Weights of a small sound classifier.
Model: moe expert_choice, num experts 8, patch size [16, 16], width 384.
Data: trained on acted Russian speech (Dusha), 73.2 epochs.
Rows from block 7 of a small sound classifier, named by matrix and row number. Rows with one number within an expert belong to one neuron, the router's apart. Each number is 500 + 40 x the weight over its row's rms, rounded and kept within 0 to 999. All counts start at 0. Numbers have three digits each. After the name is the row's rms in percent of the matrix's.
Before each expert's rows are labels from the 100 clips, of 14976, where the router gives the expert most weight on average: "responds to" is what is common among them. Only what is clearly more common there than usual is listed. The data: acted Russian speech (Dusha).
# router: router (model.blocks.7.mlp.router.weight, 8x384, trained with AdamW), inputs 192-383
# gate: expert gate (model.blocks.7.mlp.gate, 8x192x384), inputs 192-383
# up: expert up (model.blocks.7.mlp.up, 8x192x384), inputs 192-383
# down: expert down (model.blocks.7.mlp.down, 8x384x192, transposed), outputs 192-383

# expert 0
responds to: emotion: sad
router.0 117:527515486498422480491561457479479449482537476553552518411562483468535530523449348526527570513502496527513534484483499552553559479504493558483499536455474516538509495500568425496521506475568517536507547444459485543514561431518510441457536679495544504541534490535458521566526473424550570581466434501487484501495482454498518508517476499461462442429485478462505547552500514493503465520568449492453498526502473580517459472493528533507547519539462453542491536517509498424489470485462527466453546491451450421551474463483467476464510498512547476463529537479539500513463547473384519456
gate.0 112:497514475536526501493454463457550542484509513525557498505491457576481523493550593456577522471528499498429468540527526422495485480460499502475481537557448495391455490503478554531500522386496497574476523503409574542439448477568476504546535488540431446446495503494444494534478532490490503484526489496521509529535493420468469502495539432532478473542531451510446564543587508503525497472484479556482457497509498462527542433446464526521414520536499578453510534513511465522518595451472545517443523612485584488466548510510533549524438447563480425398473521417529495512529484487569520549
up.0 106:503424564443391486450501446531624503462534475555478476492516523482534486475535539488566492483511485489457477517531465521500534460463486545500569500513471518483508494550465551532428474327481532574485466488446533492496520474475528547547494455473512487496573487483511514461546450430442529538486485456502575508505424430499462528461551425529503480437529499541487530492494472510529527539485427521476468560532468546465537499494474543481481570529530458543432545512451429429499545487455468460535461524414483532493427485467489495544489512525458375524508549504468452516546472584554532562
down.0 111:393499508581510468520516496499465494491472502507494493460537506511485491568510511575555541572471507528471504516583557420417485472414512531455470574488466487500444530571459487565410509442536557536479508517533475514535517414466502490513492481531533465534412532537492495494499498449470531478579510500532434519552436557475505462452568497476513484482545484478515526437437437539456532506504454559453482439460491478486495480452488479455521530498537559454454457434454460580539521523482434506521548487495479431472480505521516532555481552518558430419406449550504503510554475499504414482
gate.1 116:461564558509430422498475566547454504497497545468444543510489523496575471521471486514421473429474497542558462423527549523592538488508532481495507456441481520465558529496499457485525528519541458538471589583504547463500430512528413476501510480468565462438584497494451466497449544466484499458487500515469510484519481542522451499497479473486488565518510523465486476499540481463487534465523547503515515456536451472515515492494458493483514465470478476415502517496516485559541492513526460434460543600532538520425511530476545489435629398474568529463511486485443523513535497464505539549
up.1 106:488538516472488553459505486467404492531490440565525513509498509451478529459598518517504519473530472404563498572499448524528439550481400512443457485493575515525560524490449468516468413496445538506552482524485499519494459527542461557455494508510391483509503509538553430502417490488465501451505533569511517503469456525469441499471486544579487498511536477542461500504481511524525614551452513577522531489545556544485447537539534471563493450499511457477569526524501565477579523524495476498540516458495501483546489447471467504476489554487485476493498452519499556496514527541586525494
down.1 098:570511524503465473475454472529417538507538446529450506441541487446489501478479442526467508503538517445507529507471527472470424465523489463468518490496519502524493518512581460497488526522558488439572439437529388478504578483537564501482513481488466500518534501473502555407486581505570578473485482483475488492485494639529514514510457550513514508511508480506518547547436469495463472526464536539474541569477487480528463557494507498496517539591501566466494468464512476559526481444485443488511539406533501467521481480487563504465528510433495561589532576525505475491528504490499501464
gate.3 085:523539466486539448523438464480457457504514531584511473488525461413497484553558553460536503504455537490531495470497463519494534539517509536563519479550409519493509481502477463446470501531498520506456482507571565445470515524511446480515579443504488439478487507502494552515570538438481445538496418490518544516574544520472486497531542528522519522532526472534489470586432447504428455526488526508595558564564474496502460434463489467546443506557446477414493542472412501526476445572431554526533480445484538470544478457536511468562470493557508468599487533553461453481527524545573558510
up.3 096:484514487522573432492557507532512450466573498539527452443513445471465381443433527416535496486436464483530495434451498417462551569545503515522471521455486524430451528456346497503503548514478526473447531570497492510532565518454504523529475428424513579496482471524508502522447554497484417505534512464553513503538443547483538492470478563547551454475537496578511420456496568481472483524535517437591456547503475561526445522483474460484501466541492433465479499503455517505499460502487487511457509538527426506527482507491544494578546480506539538564483520482489550518568479483526501538
down.3 099:480475478561579511517549487520473494485512536515569454443519444492468421489457495447469575510454522489524478505476493422477482560536493455440457502461524518492444474497490538510499539483494529526472536544476526468506534471504486473499502464481482527435464462516526536542440504519468423513537547607494446465488448543549568497554506449550554520473474522464572528528507446497508480514491471424509531497514495505499386495461471545520490466594494402506542434437576547506554487510602441485509446506572500459518444579533502523619515524480538475506535513469522477533496539532547538440
gate.5 117:594450541404482536497570518474530511430514483593506509518492469520452510441534569456573467516479533527500531473537478425499482584538530510521506543426552457545469533522466480532483486479513476522528544533535548499428556509422511479409502447520488513471530512539454484509462498528540425521450515524506549530453437557458563498493440527486522445543522541456483534483535445597551490572509431499444417510562514472498437502503502445575534508535464477541502441559486560468598485486499493470498534516533485471461447491466505460490521520470489469500543535456518522494474509528534463459
up.5 109:544514518469564430475466538555454469493515444503589461532468518568576450479468456472483508496462459543424518489460521532484424534457476536489481474482502492492548479509469462489516480493486438443509537499473496511460486534462484497529435542477525491550466539479492505479549516514524531560502537469536411465514445505515599518411471493465537470437520521494470564514510476532526402521527517484524505534512546551496483483457549572432513496544486528396459475480529500563477509469539453477483481451537484562481555516451486547502546478591565552598498523495466491528543549517452559515
down.5 104:622541475570507595510497547521546482514481471444511432550496577485525460553532603432480493454436493605433513499582492458493462464459415500521487523505521443491475398521559548449480459458472530434433492494466420509471474513475411493477466580496506580537558524485502507504511490554543525515493476413500453527464463458429559474550531477489495523516493559457439505501527523494538482512532517504506490477475542518552513537520520501525551470480488440480575537486552453580405546562507512523554550507568516478528545545442514515483410487494493480477430504606535530499557442523531484476
gate.6 098:448530441463496476498500552540526489526507531446523489498515502457455495528486548541523458508577502516497506491468520546511472538503538520542464497522482526506511539430559523508500539464513462509504487456472543559485493569471536525538499526491511458491416472500446528485448529576532489474533474565545496450485504509447520526570447458455502410451409559553465471517460453503466521572511598516438517497545468496568453496488487450464531539519459474450564507423465540438569488510528478480408547400464542548501518525390439469576474473532541502492557484485485460467565523558455543486
up.6 103:431523491457459439467497528521501512517485509521510507565486528544512405449507533526496547543589472474466388448516545474504508487576491481514518492558441587500434465469445530500599480395465492450519557516515552504483508527573465529430515561507475513519432556474481528517542494495501473479472500548520526499455461492453549474527450544495561568525513553540520511476489490438513567469491450495500505541436538459481555485514527474524478507537503538492444511487597553497591497489516501524527497606504489556462502504526500476581449513458419480524455495413521590521535494516406431528
down.6 106:461479461479540511523465494512473520494544567566500479558585524445471503520528535600461504514495483439525498459477501422485548440510525461475455509515459504527534469446566469523575481536456463512470511571506481520418427461512498467486473487512506477551459589546484516485503503443488414503520519458522562517484515444538533450497496550526491524484463520493419493532573564494498496455480505527528499447424486504493504382571560468473528480627450536567490476511527533513499496497452490506581554553493449524506506429537515582518497541521497566451569496515459542566549495486507474588

# expert 6
responds to: emotion: angry
router.6 091:525472535466459541486481441576471498564497546492476507499542516447443465458506533498555505535484485484529447366548466470515458520467530426537499498494515550548507512585466518524481480462540515445569451541457453476517547535446546465582464491522412448527504475505564466442496482538473494549429544438508508458543475536559548482482514459559589434573531482525510489416509486511482501453519467486440531546508472443459526507533455453526535456516445541536437535486459569577494501576556515541531431500466496508477512462495544438480473478481490525512511537498528477511503502479519505494
gate.0 019:551518537515573491425483454511484446499560486497467488511476491527551551505512422502493488444515594535424384469518498515504449515493438506398523489540504486492537483498562571457519490543526552478481468457478443447518519449473539492404438463499493467491544504428524522442504508507546503506429515580491472551508579485427528482496576516477484504527451485540504601446546478446574473509378557509512455520597518514504503492553520464521496592529547519540525541464462464511578503442393477543441536535523526424511599555540448505499496506587584485522473469569477530554520545508535549560
up.0 019:534464500521523464406520518496457478582541497487509491521437486474568450549525441506505477565565546468395457512517459504486498499544448498450488520514524514528445442529542538459436457532488446529470461507510538468435508457527521499511473516495453427488592494526521509425590453490516504458455510506473526487504534458472525484458500500451507482473513505524491596493493496557575440545400520530452485495595524479469546468521546532514506502463536568505463513443440501561577464454427487511463510576574582471539661514534456492513512504536526474547587488558484496500493515479563486507
down.0 017:451409471510541531495482484516466517460512513496477474472488572486496592513543460557543525478455524452487469462544546498531493533496502445449552508503546528461528523416509494556446537490571444599481499466461461525527533576525493504497534548520544554454513496496551546501500493508523525518455476466503452531503475450494481539590410508443457542591506484522539528514505444469493582496439509474457558584599459506445488490495475509554461469464500465504430489437463453488565424436527469483506486493511539466506570500565538506519507538481499515489468542438419496586505514538464477544
gate.1 295:531504523512585418435513499512519482464485558538479470513513556493558541519512644539466490491450457578573475507498431404522540488555541439556551527496452482540578583523484502506468531500455508488470485491496522501522536487533536526526529358575490512515473492505552519547442480442452475493482445548509534485640474478533494484559514509530515419444500494511554449507476470500480488531505482504524449488552452502525533521499471543459493475533520441470490507525448466512493543490484503498480510523495510553544463506481545451465492508408486500494528461523522504514490463462371483494
up.1 308:454465490478445511496504468507456500519480449436534482501523477498491476426481344491510518442545500415448503497530505583458430486425472519449488508460530535503401438527495502482503483549540503493521481537530489480512501524482483492488517533513466478536491498513474480446547542488525550497516579416507463554342481541514520465472481489451483502489483424470477532512545542465486487481466487521495537529492568467447505530519508492536457586527495548527499453534570531503530532516524507521535505457503516518518486524494464535615552484624497499495502526537442506487565521511494480463
down.1 336:467455465489501437535533483488516496458537560517473504503485542523580519511421745505520495505494486543524477443576498454472529444403482549506495444489485505506500494570446541508547492476505489455520414492507487523617448523496491504546524468544525586484495468517522532514493456486452473515551445515488539445492599538637428435479510507495509493559493530532521492523500577518480460506468498502459472481521465494492453511479546489522562484523547490580480503546514435529488487500468426489592487506563518526571516532471555522500473502518539544520542526518590503467494512517440488476
gate.2 017:503450510557498499540449517529431428511505477543578538472460467442525454514569578437471453495445554553459492507463511522524440491541598543534437442554540461473518514495577546512495458570448486485486467485511542487461498543526439493545453481462481548467574499527455626513467522546497544511535486510473472543519477540415502475544502522459579480493511472469469493456535509442485452533525525577476468452471505477561484505526490399479486469528506445524510467500488497464520492447464504488538466509490481521490498531462516509496578467457487496544538562467482540489441527475466473570
up.2 020:525480531464553512473583509425508561489462447476413520466490593487473538545418441484524529497519453426515523456448459502480494566491521451511608535437467494514578470498393485453563448503535495476468505509547505527482541422501499500491593498505478481550486534465551409474510519499511506412488569469445485523426531454493529520455580410427381472456552482544524573502458511513495553511441529452499522539453492437519505482490511566535526488520494531485515475505521475494492530492544504560519462533502527540534504467526407540447444458468484516454419420465505547462518492521490476431
down.2 019:467534564548536479452483512494448522577493449509601492482461490512503590360494461521507413477513516505502487538448477501519509424515507510491495490524474484528442563433477525496525518487513533501477542448534503433528492535578486513532526462514504507516523561513481505507502503493480429471502504467516484504468433437522412444476436504548471539447478499451455548504501483491452480548468541486511472531481500546497529515503389509500467567514469515456473490547491442507599481495529489473471511455510527553434478490537514441520486493504469484480530431546529469525507489528499463457
gate.3 087:550509448502505492506492388478517543561548488524475517471524503445479556471518470532468399464556534526468517553509557457505454481518570496469500474505439461512513533496532516427421531448439510465513535468507503494467514588526467467483537345469523616445522473526496511476472440448483455518490436537533487527545475483497466533473502521451510441476497524448490532501483531526500434487550505559546556452560445529477425499446514502493496540570499515406546446558490423474481453430525478483514552496455515493505514574484509528513476502571531472509525453514511493474463534534468523493
up.3 096:454551519524512497515488554478459519574485508455465523448540528569512434539494561485502513508525470459436533551545496478477444492449576523482539507516466515442527488520493426517477481511529453487530517489561490419470569501445460454567492369433512536422480518476508531496529528482473531472518507488519486528460512475559472495422568542526555499456511562500525518455434507543509513531422548541520531489555442496465539462512440504583495453523465625466446461511509509509474485520556511524525534528505525524511454447426561501499533549514506504518486517508510458564491541532426540514
down.3 081:432501451583500478523518495510481494446547553554484501441425449477477485549507413410510488497487519527477498524537483495434505523520530501475460470542470464507558529537517500513559530512525509492406402504517529524468496546570522477480463569451481479492492509521489557523507580474498482480493505486461468513566438425441414518487521494488481495479531534493479507438504538466500536510526528446522453510563494483468440550477475486553579491522400518579462514517441475490561447489503505536469475418518503476447515515496525505391542457529534569570535556562553483499484546506504421578
gate.7 011:494511468474438517511592430499502431512490467429498538526525478591553460505526605513477484474480583495558526473473534533500532467496490494424461458455562532560438583517540437560478529490526453510478512468508517486449475534557482541526543469433407469517444476534524511469465531515498515522489544463515486456494411568530470451600480475485445486500565556484447591543523531512443495500525552503519502546567520535443546567523539471538532555462502466500543477517523481501459576520496501490362523525486512520433527599469464535506482547502544449491472556467529474465512450510469461469
up.7 013:396524515503488576525543528550514421497488510453517501467514451540497480549444432448537486510506531490475489531556464551497451466496509516441502505450497520439450473453457531506527550480497546487483473527476473466493553571499636553469558610533505553519444479562512525435487411486464523528492493472557513488500461536500510448493454467472471441406510517456465485499490540499524573458478510503483487459556496560447505519536499486462502468413445482460447541545575452519430511460570567535474494518512463543507505555445411519433514503474450464517537571580541607457527462502567553466
down.7 013:466458564494527541476450494494531548493534480541537509560491581448513510571598576475504487462528512474463472546549478494499477527465530524485512490544513506484542483493539474509533497476417480495460589501523499522483466453425467558576541356366440421542546521527517503504525487523475516507489501506485442600487510452472530505476487521482564506436535506522539442513541499488517508516492450545461535450510512511481518471539492510509489507489580558424573591481470462467503483531491483480550468550446537442491534464455503527510456568512562521450536427485452470514466484523530501491

# expert 4
responds to: emotion: neutral
router.4 118:394512559565604505449418540500519476488534461430503415509459521579518468577535505498443518437525510507540473609493492435475483567487482463470460445501491485447549496582495526497596536559429511530510495501534504475487465515455476531419501541508516465510541436482538533423495557522501471479532574515542458543464539549550438480518489520533551576478495509533517513487455471508438559537477564475574532458544487548517481539534466418593488502473544531441545501484449479472545573544529474486577491477526562510481600538524464480469455471469429473490451465531539480608480400546543516436
gate.2 167:485400496472414515482540490509508450471486487533457588532485501507512537482463554449550424547483491501482556414512440543505483466477502519451486544531499495502541488526489513517545510481485538531545454551421417493469527501494476515510467497466466473502486518545465465499477482493563496482515498514535508480545474531551473500529465423475429483500534564482554447600498472492449416413536470543390548474494538439498487486460479512554535473504471552452498507489447540523494454513484538493514509500458473454446478470446496529489479468565522506412467471522481491507501523538552444504
up.2 179:475505501477483530524460556513459467504511538541533479479508460572533468495487543455551510547549492524479510541486512506521412585495526445482435432424444534528567467476526476562510447405593487509518544475519480473510563497475503472507475461521510536472543525524529423448515452556521439500492466528475533492491493515529583487476496509490504488517495482490483496480519438486572535503410589475487508480533513552512464440495412555511455500472541474465473525518479587377489466571455541479440545449473485504550458411535497463528558483520499522462494469529441511431455478491443471462
down.2 179:479508575480502572517530508516547525492487501573496529531514517488520507419493491426430489403456496529520498453445612470491510509501493497472495509494486407493507488555525494529558395484532469513517544459491494446549512511526619521498573560569515548513503525483526537476518463568473509470590460484500473531515526429510400486472515506520536457495449490483505516446525633487490544434440506499479500573586497548441476529528473602521510535513470531429461485548470563468504554481587522508472474492477528527516480483550465498574537496485461532561470441477514533486451385526538454522
gate.5 190:534556496530482520483549453451538455474528511505532496528428524546490460509491627500533500543502418503483480478509453516451522511470479477432515493469519508457494500522473605523480465513555562398533444467524476450465500503553477490487467543557415416542523542465564430513512588533490442568606552537535514488579509538461486509531487460507483454487498551520508467488488589534519479476512463511430513506503439451519545475456544531454562528530568431538516539476465478551564492511383469492534476536521466506473530557497487517503551488532466483520539487545444483469455516477551524559
up.5 196:535444538498477564474513401501504388460535506428458429467490561507469399466497598450458529493566441561522492437487472501430476495522411555447447536447525514460520457501552574480465466495580590469470410416520470483488475528526517501521561473588540484545534510495567425590515503560531445541564521474449495527499497552490462541530482465484517514511480524517500475473467578446471540497489468546437479435493441424524572459484528492516573545510521522559511528479514485528505500514462492512584496509500530518541548524515458437520525498502488443458477478448555536488512556460410518550
down.5 184:562488514544607483517487493498513526494484485525461498499460577508498505568474601573477502449553506496469502521545552430533496483484493531487477506492524537470497478542538547457482496492512449510498521541490504459410535505437489531449494429493482472475455461426525423489488450480507489477519449527504435542518527464504525485480457567469495517507521460557529512543522457508518515476527483545543496434511493474516492439523487431509475562596482425508561557586479503516517521531408548503534484521539503411477553511519484490469454482526495425542519479447424480550504514524512483551
gate.7 145:479483526457464368543575549544547522559529455501482507462533553463472553478508639580566485582412483480516503377560492538453501492504476523476421464537512490547467485534471455520495501414420509495519478544441504478491574540443476503522415449523534521501477469448475499470456521445540479527411489484504557507425521515442520546479461440476499481505471548482546491538506523509530547479484485494553601403545478523506429513472534594514450458519503472494522488510551430486458525497515465493522548534539546531484477515524580486447528522458498487454509454488518430528547567457594475482
up.7 180:501544442467465504559450531525440507557560478550481549458528487568501442486489532462529483591551505472541508523523510536488476523462455506464482479584555515474471472539537485496477479544437506516508454544461519492534514509483551529495451528463545577471457502476513540442443486476492460509483553419482528504514409473500514537495516457524424545599492579436523438508432533521564516493407610529531523505490577418475444505461508593497484486495512517531505510465476542477537472477487513488484454459569498524470460524508544415384497518534446523497471510585489536500451457531546507472
down.7 185:479512423541522553452460516509512516528498401502501573429511446516488442530520501502487467508479508442492501503497532554522417494525480476450571478485506487462423535567566485466483566484507477538492470415514515538495488461501537480514478473481518540495584483535536488480518547499501517529530501531500503485453508499471418518487462492527452492509473523498517461502448527503487460397489535517520503498496503496515464496473477546507517538425399623485561452502497523444478554493474497517436478515514483490532492555451493491390520490470506591589541482514532509493479475498490541501
gate.12 178:473527462460469540459596430554485446522516504512465523464532522443516473557430575448541548556524435469490435505522485529415514464477542470510490521520551458573506471506624619536404543488492536517521481462487549573563396401489531518585513435488529500547435481493577494502522522526448562481488565505468556476565552516573527514524521503482560538441567507479516512533478510476417467390464449455599505508548445523464530519479492520455494557466497524499523557474500511534508447505499514509447526486461525514472479593513485543481501557467449469521458581533549502443470514516514520448
up.12 186:490475475533557477499409485457591504484567486449473472496504513573491533420571553484524503446517543521467532417507510484428487524467456535469514515578492496427546498536455540529499472505526447468471502529500436445501451514552526459459543568503476489517574491492436505468487463484483482479513423482540471508421531507506441573485439537527514517564505534486488487424529486496525474571480558557476577529514511463516496566471517483537479491533528420558466517530510449525518550486574537513531480459537564500539515486438586454574549518497570509526450525425479476559445474459530493570
down.12 184:455442482463498481444491516441448533465497501478482531511525486507538486500547542317468547486529524468505524484539567539525509463521511506475522485503543555435560538514427553486496491511559441446493472483495413402519463489507505494457541525431526554519572535482485442535493551459485415500493479426456538464473488476539506497520568443604513531540478512451527420560518410433487418517502536523490553521487522501503494533434496534559542471466492494544480519578506477477469518505526520505484479490473526584516524484503464491541561484548501531531534572475504500525486478513540512485
gate.15 180:481522515527520511546496519517471497478484493518471461516456431460497523508478492473486482503542456611474443469477505408428483432499580452493516520457596490505449521527451521527473526438519536503459451525556513477521509491543479483463479453503503530526462530461496499493526517577538495486512569514400491466498451603579416510482511511495485537519519532430490501521472523545497565540532470533514495477488551458467509470493421512485516448533478529507456501458553490605483482543446498497506521543502544530452544543546405443530422522566469478474449500485529563525513542468472394391
up.15 168:530572464539439488459537553467550468428536471520487530489469466480513506480462559512521537461555426575463503584473530520454545461471520481487485534507544463549482471524533509445471522528401482497458589543517462511460531453517442499490486412442540511530484453486481574526544488466488476501458548593434477432504459570503461532498560539483329465508536487502469561547511554536474562513577469573506496461519569488465432489522538450485514429533433478513511514527531445480528497477537454493488518419474449476520512469548444450484430477538493464556525513517522486530493518565448466481
down.15 161:492517458486540410560504497528489501492509486453476466521522518522518537486429565587380513499547492398495507573465548496514557483498464481524517488457593572468531452571461404530540506497471436379443472550523533470427499512544472493496456483549507568503552496514510428486497493510550479536450478429485534456526562488520482557530481545497507531483533510533501455581461453420519508478478420477512550533544535488544492521507474515415526506483546433492480488526508455471507577444517587465480401499574484523493500528480458488483488522447499520486465542511471530461429470513519545482

# expert 5
responds to: emotion: positive
router.5 093:471456535440521478490498472508455478468480515532469525494490493449523516537479584493532500467479499539542519454485532466536505555413494465476499532530535487520547528446436465483467478521475466568550553525534489553519505518520469527482543423480520506526468477465478471491500503523536515452527506530460458543561498446489483496479517426511556415510483568494464445511493507437493548494516451441507561499397489480478395402487492540482578434467464572475461521533499469516387510579484502584499481504537472576493532483477525518472493468504521489544508492483513497530530582477533503505
gate.1 134:616487442433480492616498505481482493481466494470514492506448546468478466452494539529511461529456508492453566340525527471448450471503545513506474510560506475515515473498498419451490502595492471556539419525471453466536539446455514483600445535500449437461549498503442533461531492515528485495493567520500519454479544584423500525423527510407510496547534482538516502494534484487458429480483471527464466530477546463444500448456485449524526452534428509477512541517564550489506424527489491541548555504517519549476416453481502464514549490499520483534554465557523415517505469447515448467
up.1 131:508555495491428495561528510485585442490500495502489464527558561549445474509495443451565497457496482571480481553497486485463499519552471466510455537514502536550504469503450514470404447537486450568447438502488460519465478416512546538494528445473570520522494481545433490476475529502502574561541500511485565514455524514443500545520479585489441522476524459490485565507486479528453434435521538495476471589475610562475491498514504511530502454484402541487460554503513535524440509545523471506502445531434471559551411461486549479433470520574537470468475482511554516473489483467401443455
down.1 176:437494527511502541505488502473468501457510560495507475449505519518499488462553451533518524535545479460483497474515532430555619499528486494453543520568457534481494497542400533555501420510459526437471446528521436506535518514497514498506517439459540515486532516452500447492481455426491535497465457482431571544529482548422501494511510564423518507533590529494565535412500584462469423452459442463525483533501492528502501460528486561511526468502462550529589437514472559482482517530412459494447514446574544535494448451491505449439482477543540515542545530539563471492468489496432506551
gate.2 138:590545436521453433536563490549554501425516516438497521463506516505541564449500520545544524497480500479497502487441531486537469455560522406513540483517481504567580505444498529552500483431473566492562533441538408504467437525472591530525435522465558518482479498508512552493485492536544509481490502566500477453504505474449476501466504500485449507481489555464530435450454534480541491477598457506421531457496447562449558531501491590508487513488480491463454511473425504526545608585558493453494474494459536466449549483474527471470513533505487466471481451491530518490446452497464505551
up.2 170:510499453491537516502471552522440473581483561525476483476525503545550477456524751422508482461458514509431491571504501472463511471492579487439489522462460466470544484521532439468446489470457512546461442526557522485537479482485596418536513396467478546494485495503475520481500540487487509498470584487408568492519509483522537481541511520447464464519439565422532560521566438473487505477507546504469523494471482605506449485451409541485484532441448481572483502507465516509516515452540490487514497513520520542535479465517554495470486495480490466450397497546483487526489407447466514429
down.2 182:476517429511526421511527518493470527489470531509551445505520513566530502527510650446496461536493515430456490472556468489480522469501480504461478483511541406528519481609501532456536537520539562494521532535470456430558502530467495467537484403502544441509471498528508496517484490506466503501468520507476418532494554537483488511596482482413560497527538468479502504522444567522492516491496529499553467430585469503496512507484431521495456482405483497532509463550533495514459531516532513483523483436553512474541460451516538450503479501477453520454533503501493516532548496518590456504
gate.4 008:407388600543535446499551455517542506458521513446473493482490527527472511517397545461472476427492527500524483507449491515466553502506546481553506453465528406452510499494572384514559481506542487447545514502439450462538481578501542420561527458521501512527448486505565514527525473535448593446541569562492564514464493503442538518476521466539485405494523575505542464499428567444474534536474416525574515520538519521455496514521503472456519509498467534529573432446447499452535449557521475533512445500524480477510429575419519556509416565468482516550545480472524457616497501550539461517
up.4 007:559519396487562536472438539460525462562504543538482508498497456456496509448529564525563518530499493485446524457528500489504417531510524543489549488454470577532469520477507545467402463476437485547577524491577503538517488448543505506536564479495471508429565543468319487517454498473471490514521438454547440551487533545501427492497459511471444527548490443486509534543524444492500453560478526509517533556506522494524437530515497551590549522501576517441445497551450532562477498515436491494525533496522525456471435478503506462491539486592512492505516508568511509417529505551483542436
down.4 010:498478487484529461529556482486465522531523535527559490513502487467452497453473477410548503515457490573509493499442475536456377503501525525497467489537485496576531433488545525475505527464476547511526483491496507477522546488607459464480490506590412516529487474507498484469467516532519566539510484478441468454510458439494550538576463516488568471569531452494432467589468513482504505490597449485451577466509525500476503581491489481445528492563578501536460480491576541535512517556576485513464480596521488487455516509472559534534481538434499456417479510465494488467507520522524454502
gate.6 036:469646533497534475470484531488569541506534525464490508492530479491444477477492449513447471574444415507464462596545488546482493507465446461468516468427519539466526531494544545542495496495477489440494530480452471525533500560554487533435420479532533445444414464479522462521481528506502489500448528472505464501467517495498417441484578494574485481407478476541526476491486514525462551493551487494537535482610530543483448592466531481483462509460566476491465466492442526485510585479574472574515476480538481555462545450497417527486591496478419528477524545458502523521521563603509529531
up.6 041:483598519505556520479515502452536487474442438557520581462460495546545467535458464482500557537489448496493504604479475485536475532504454527462481535458545509499461565563508543489458493483442503472561482516468511481448493534505422461486498547505513507547436486464479439573413502473492623468448490521483486481557416539458456479569523458469528452492464517559519492590533437436470461526560483557483536509584499508476502522540573518521566479464541482575505482437389471486507454521475481495519535501445459579486580435489494541495531473511482546455575548494540510505475535579519489519
down.6 040:411523521551493554458490534526506546540472465459478504488543445576513589559482465451497471513505556482635509542495582504522542533488559524532501502575445527483500555496530403448455569472519570431490509488524578476462558520476513493440537546508519397508505474512525504526546475547530520517468546525468457471534477502494364467536484532473501469541489485438497430541450386503530507516518481524481500533474465502498391488514487478500495496559506523491467495451435502494470515446456479512541458545474522525474520481530527518453508516514549479497468495475449495465451466486521580531
gate.9 034:490456478461556504437502475458559430508518504433400495524461488537478546517500488510516511490476506401403490500476447523501507561543618558502508479476499496396520445571472589527487498513523437503485532518513503437540546473501511483501609435575440449527475445473513497479529452558443489524484519556572539520498525539548522465488502484514545509543530409438492488440525498509514568506472479549524479534496494457512542528497497488540483537462483479438515526527479456439531450496430500471448532473428520522513551507427573487479544498516516534475522503501589479469489541591489434519
up.9 039:484564497506468462559525503510417512477554533521580456487542536471564494470519459573532512459480467517543535433499549536489475436542424419471519549563455498563513462496528467480489467532476505497457519498498480501479473485511506574472478540434541549507531563552410511441461548508515479468451435462459488482554541455456465508519496489517494461513471572547481514507503518525494449527514441506523515481497467488408498493456464526483496448601492584497482473441488512534475587458572466525478482511545512453509454440510484434514475496458494506514527504481442455515476487471516454546
down.9 043:534515455459502462481451486484510552503554411479461542520571531507495536554576348505473568462476498466528502486495572531478511480483502534526495546481417466505488495439556484461397508476471503502450474507527479507463520514508552482528522477485474467562540468541523564497478563465502430442545390489471434471486554450448424532499520509519465511509499545600495493437505483474490478525541445506465519433480491458477533562490513478509572557517479529505511526488473514526469550573475459489472485516458530527482489476528535551533472531428593455504469508523472517519471465499554527426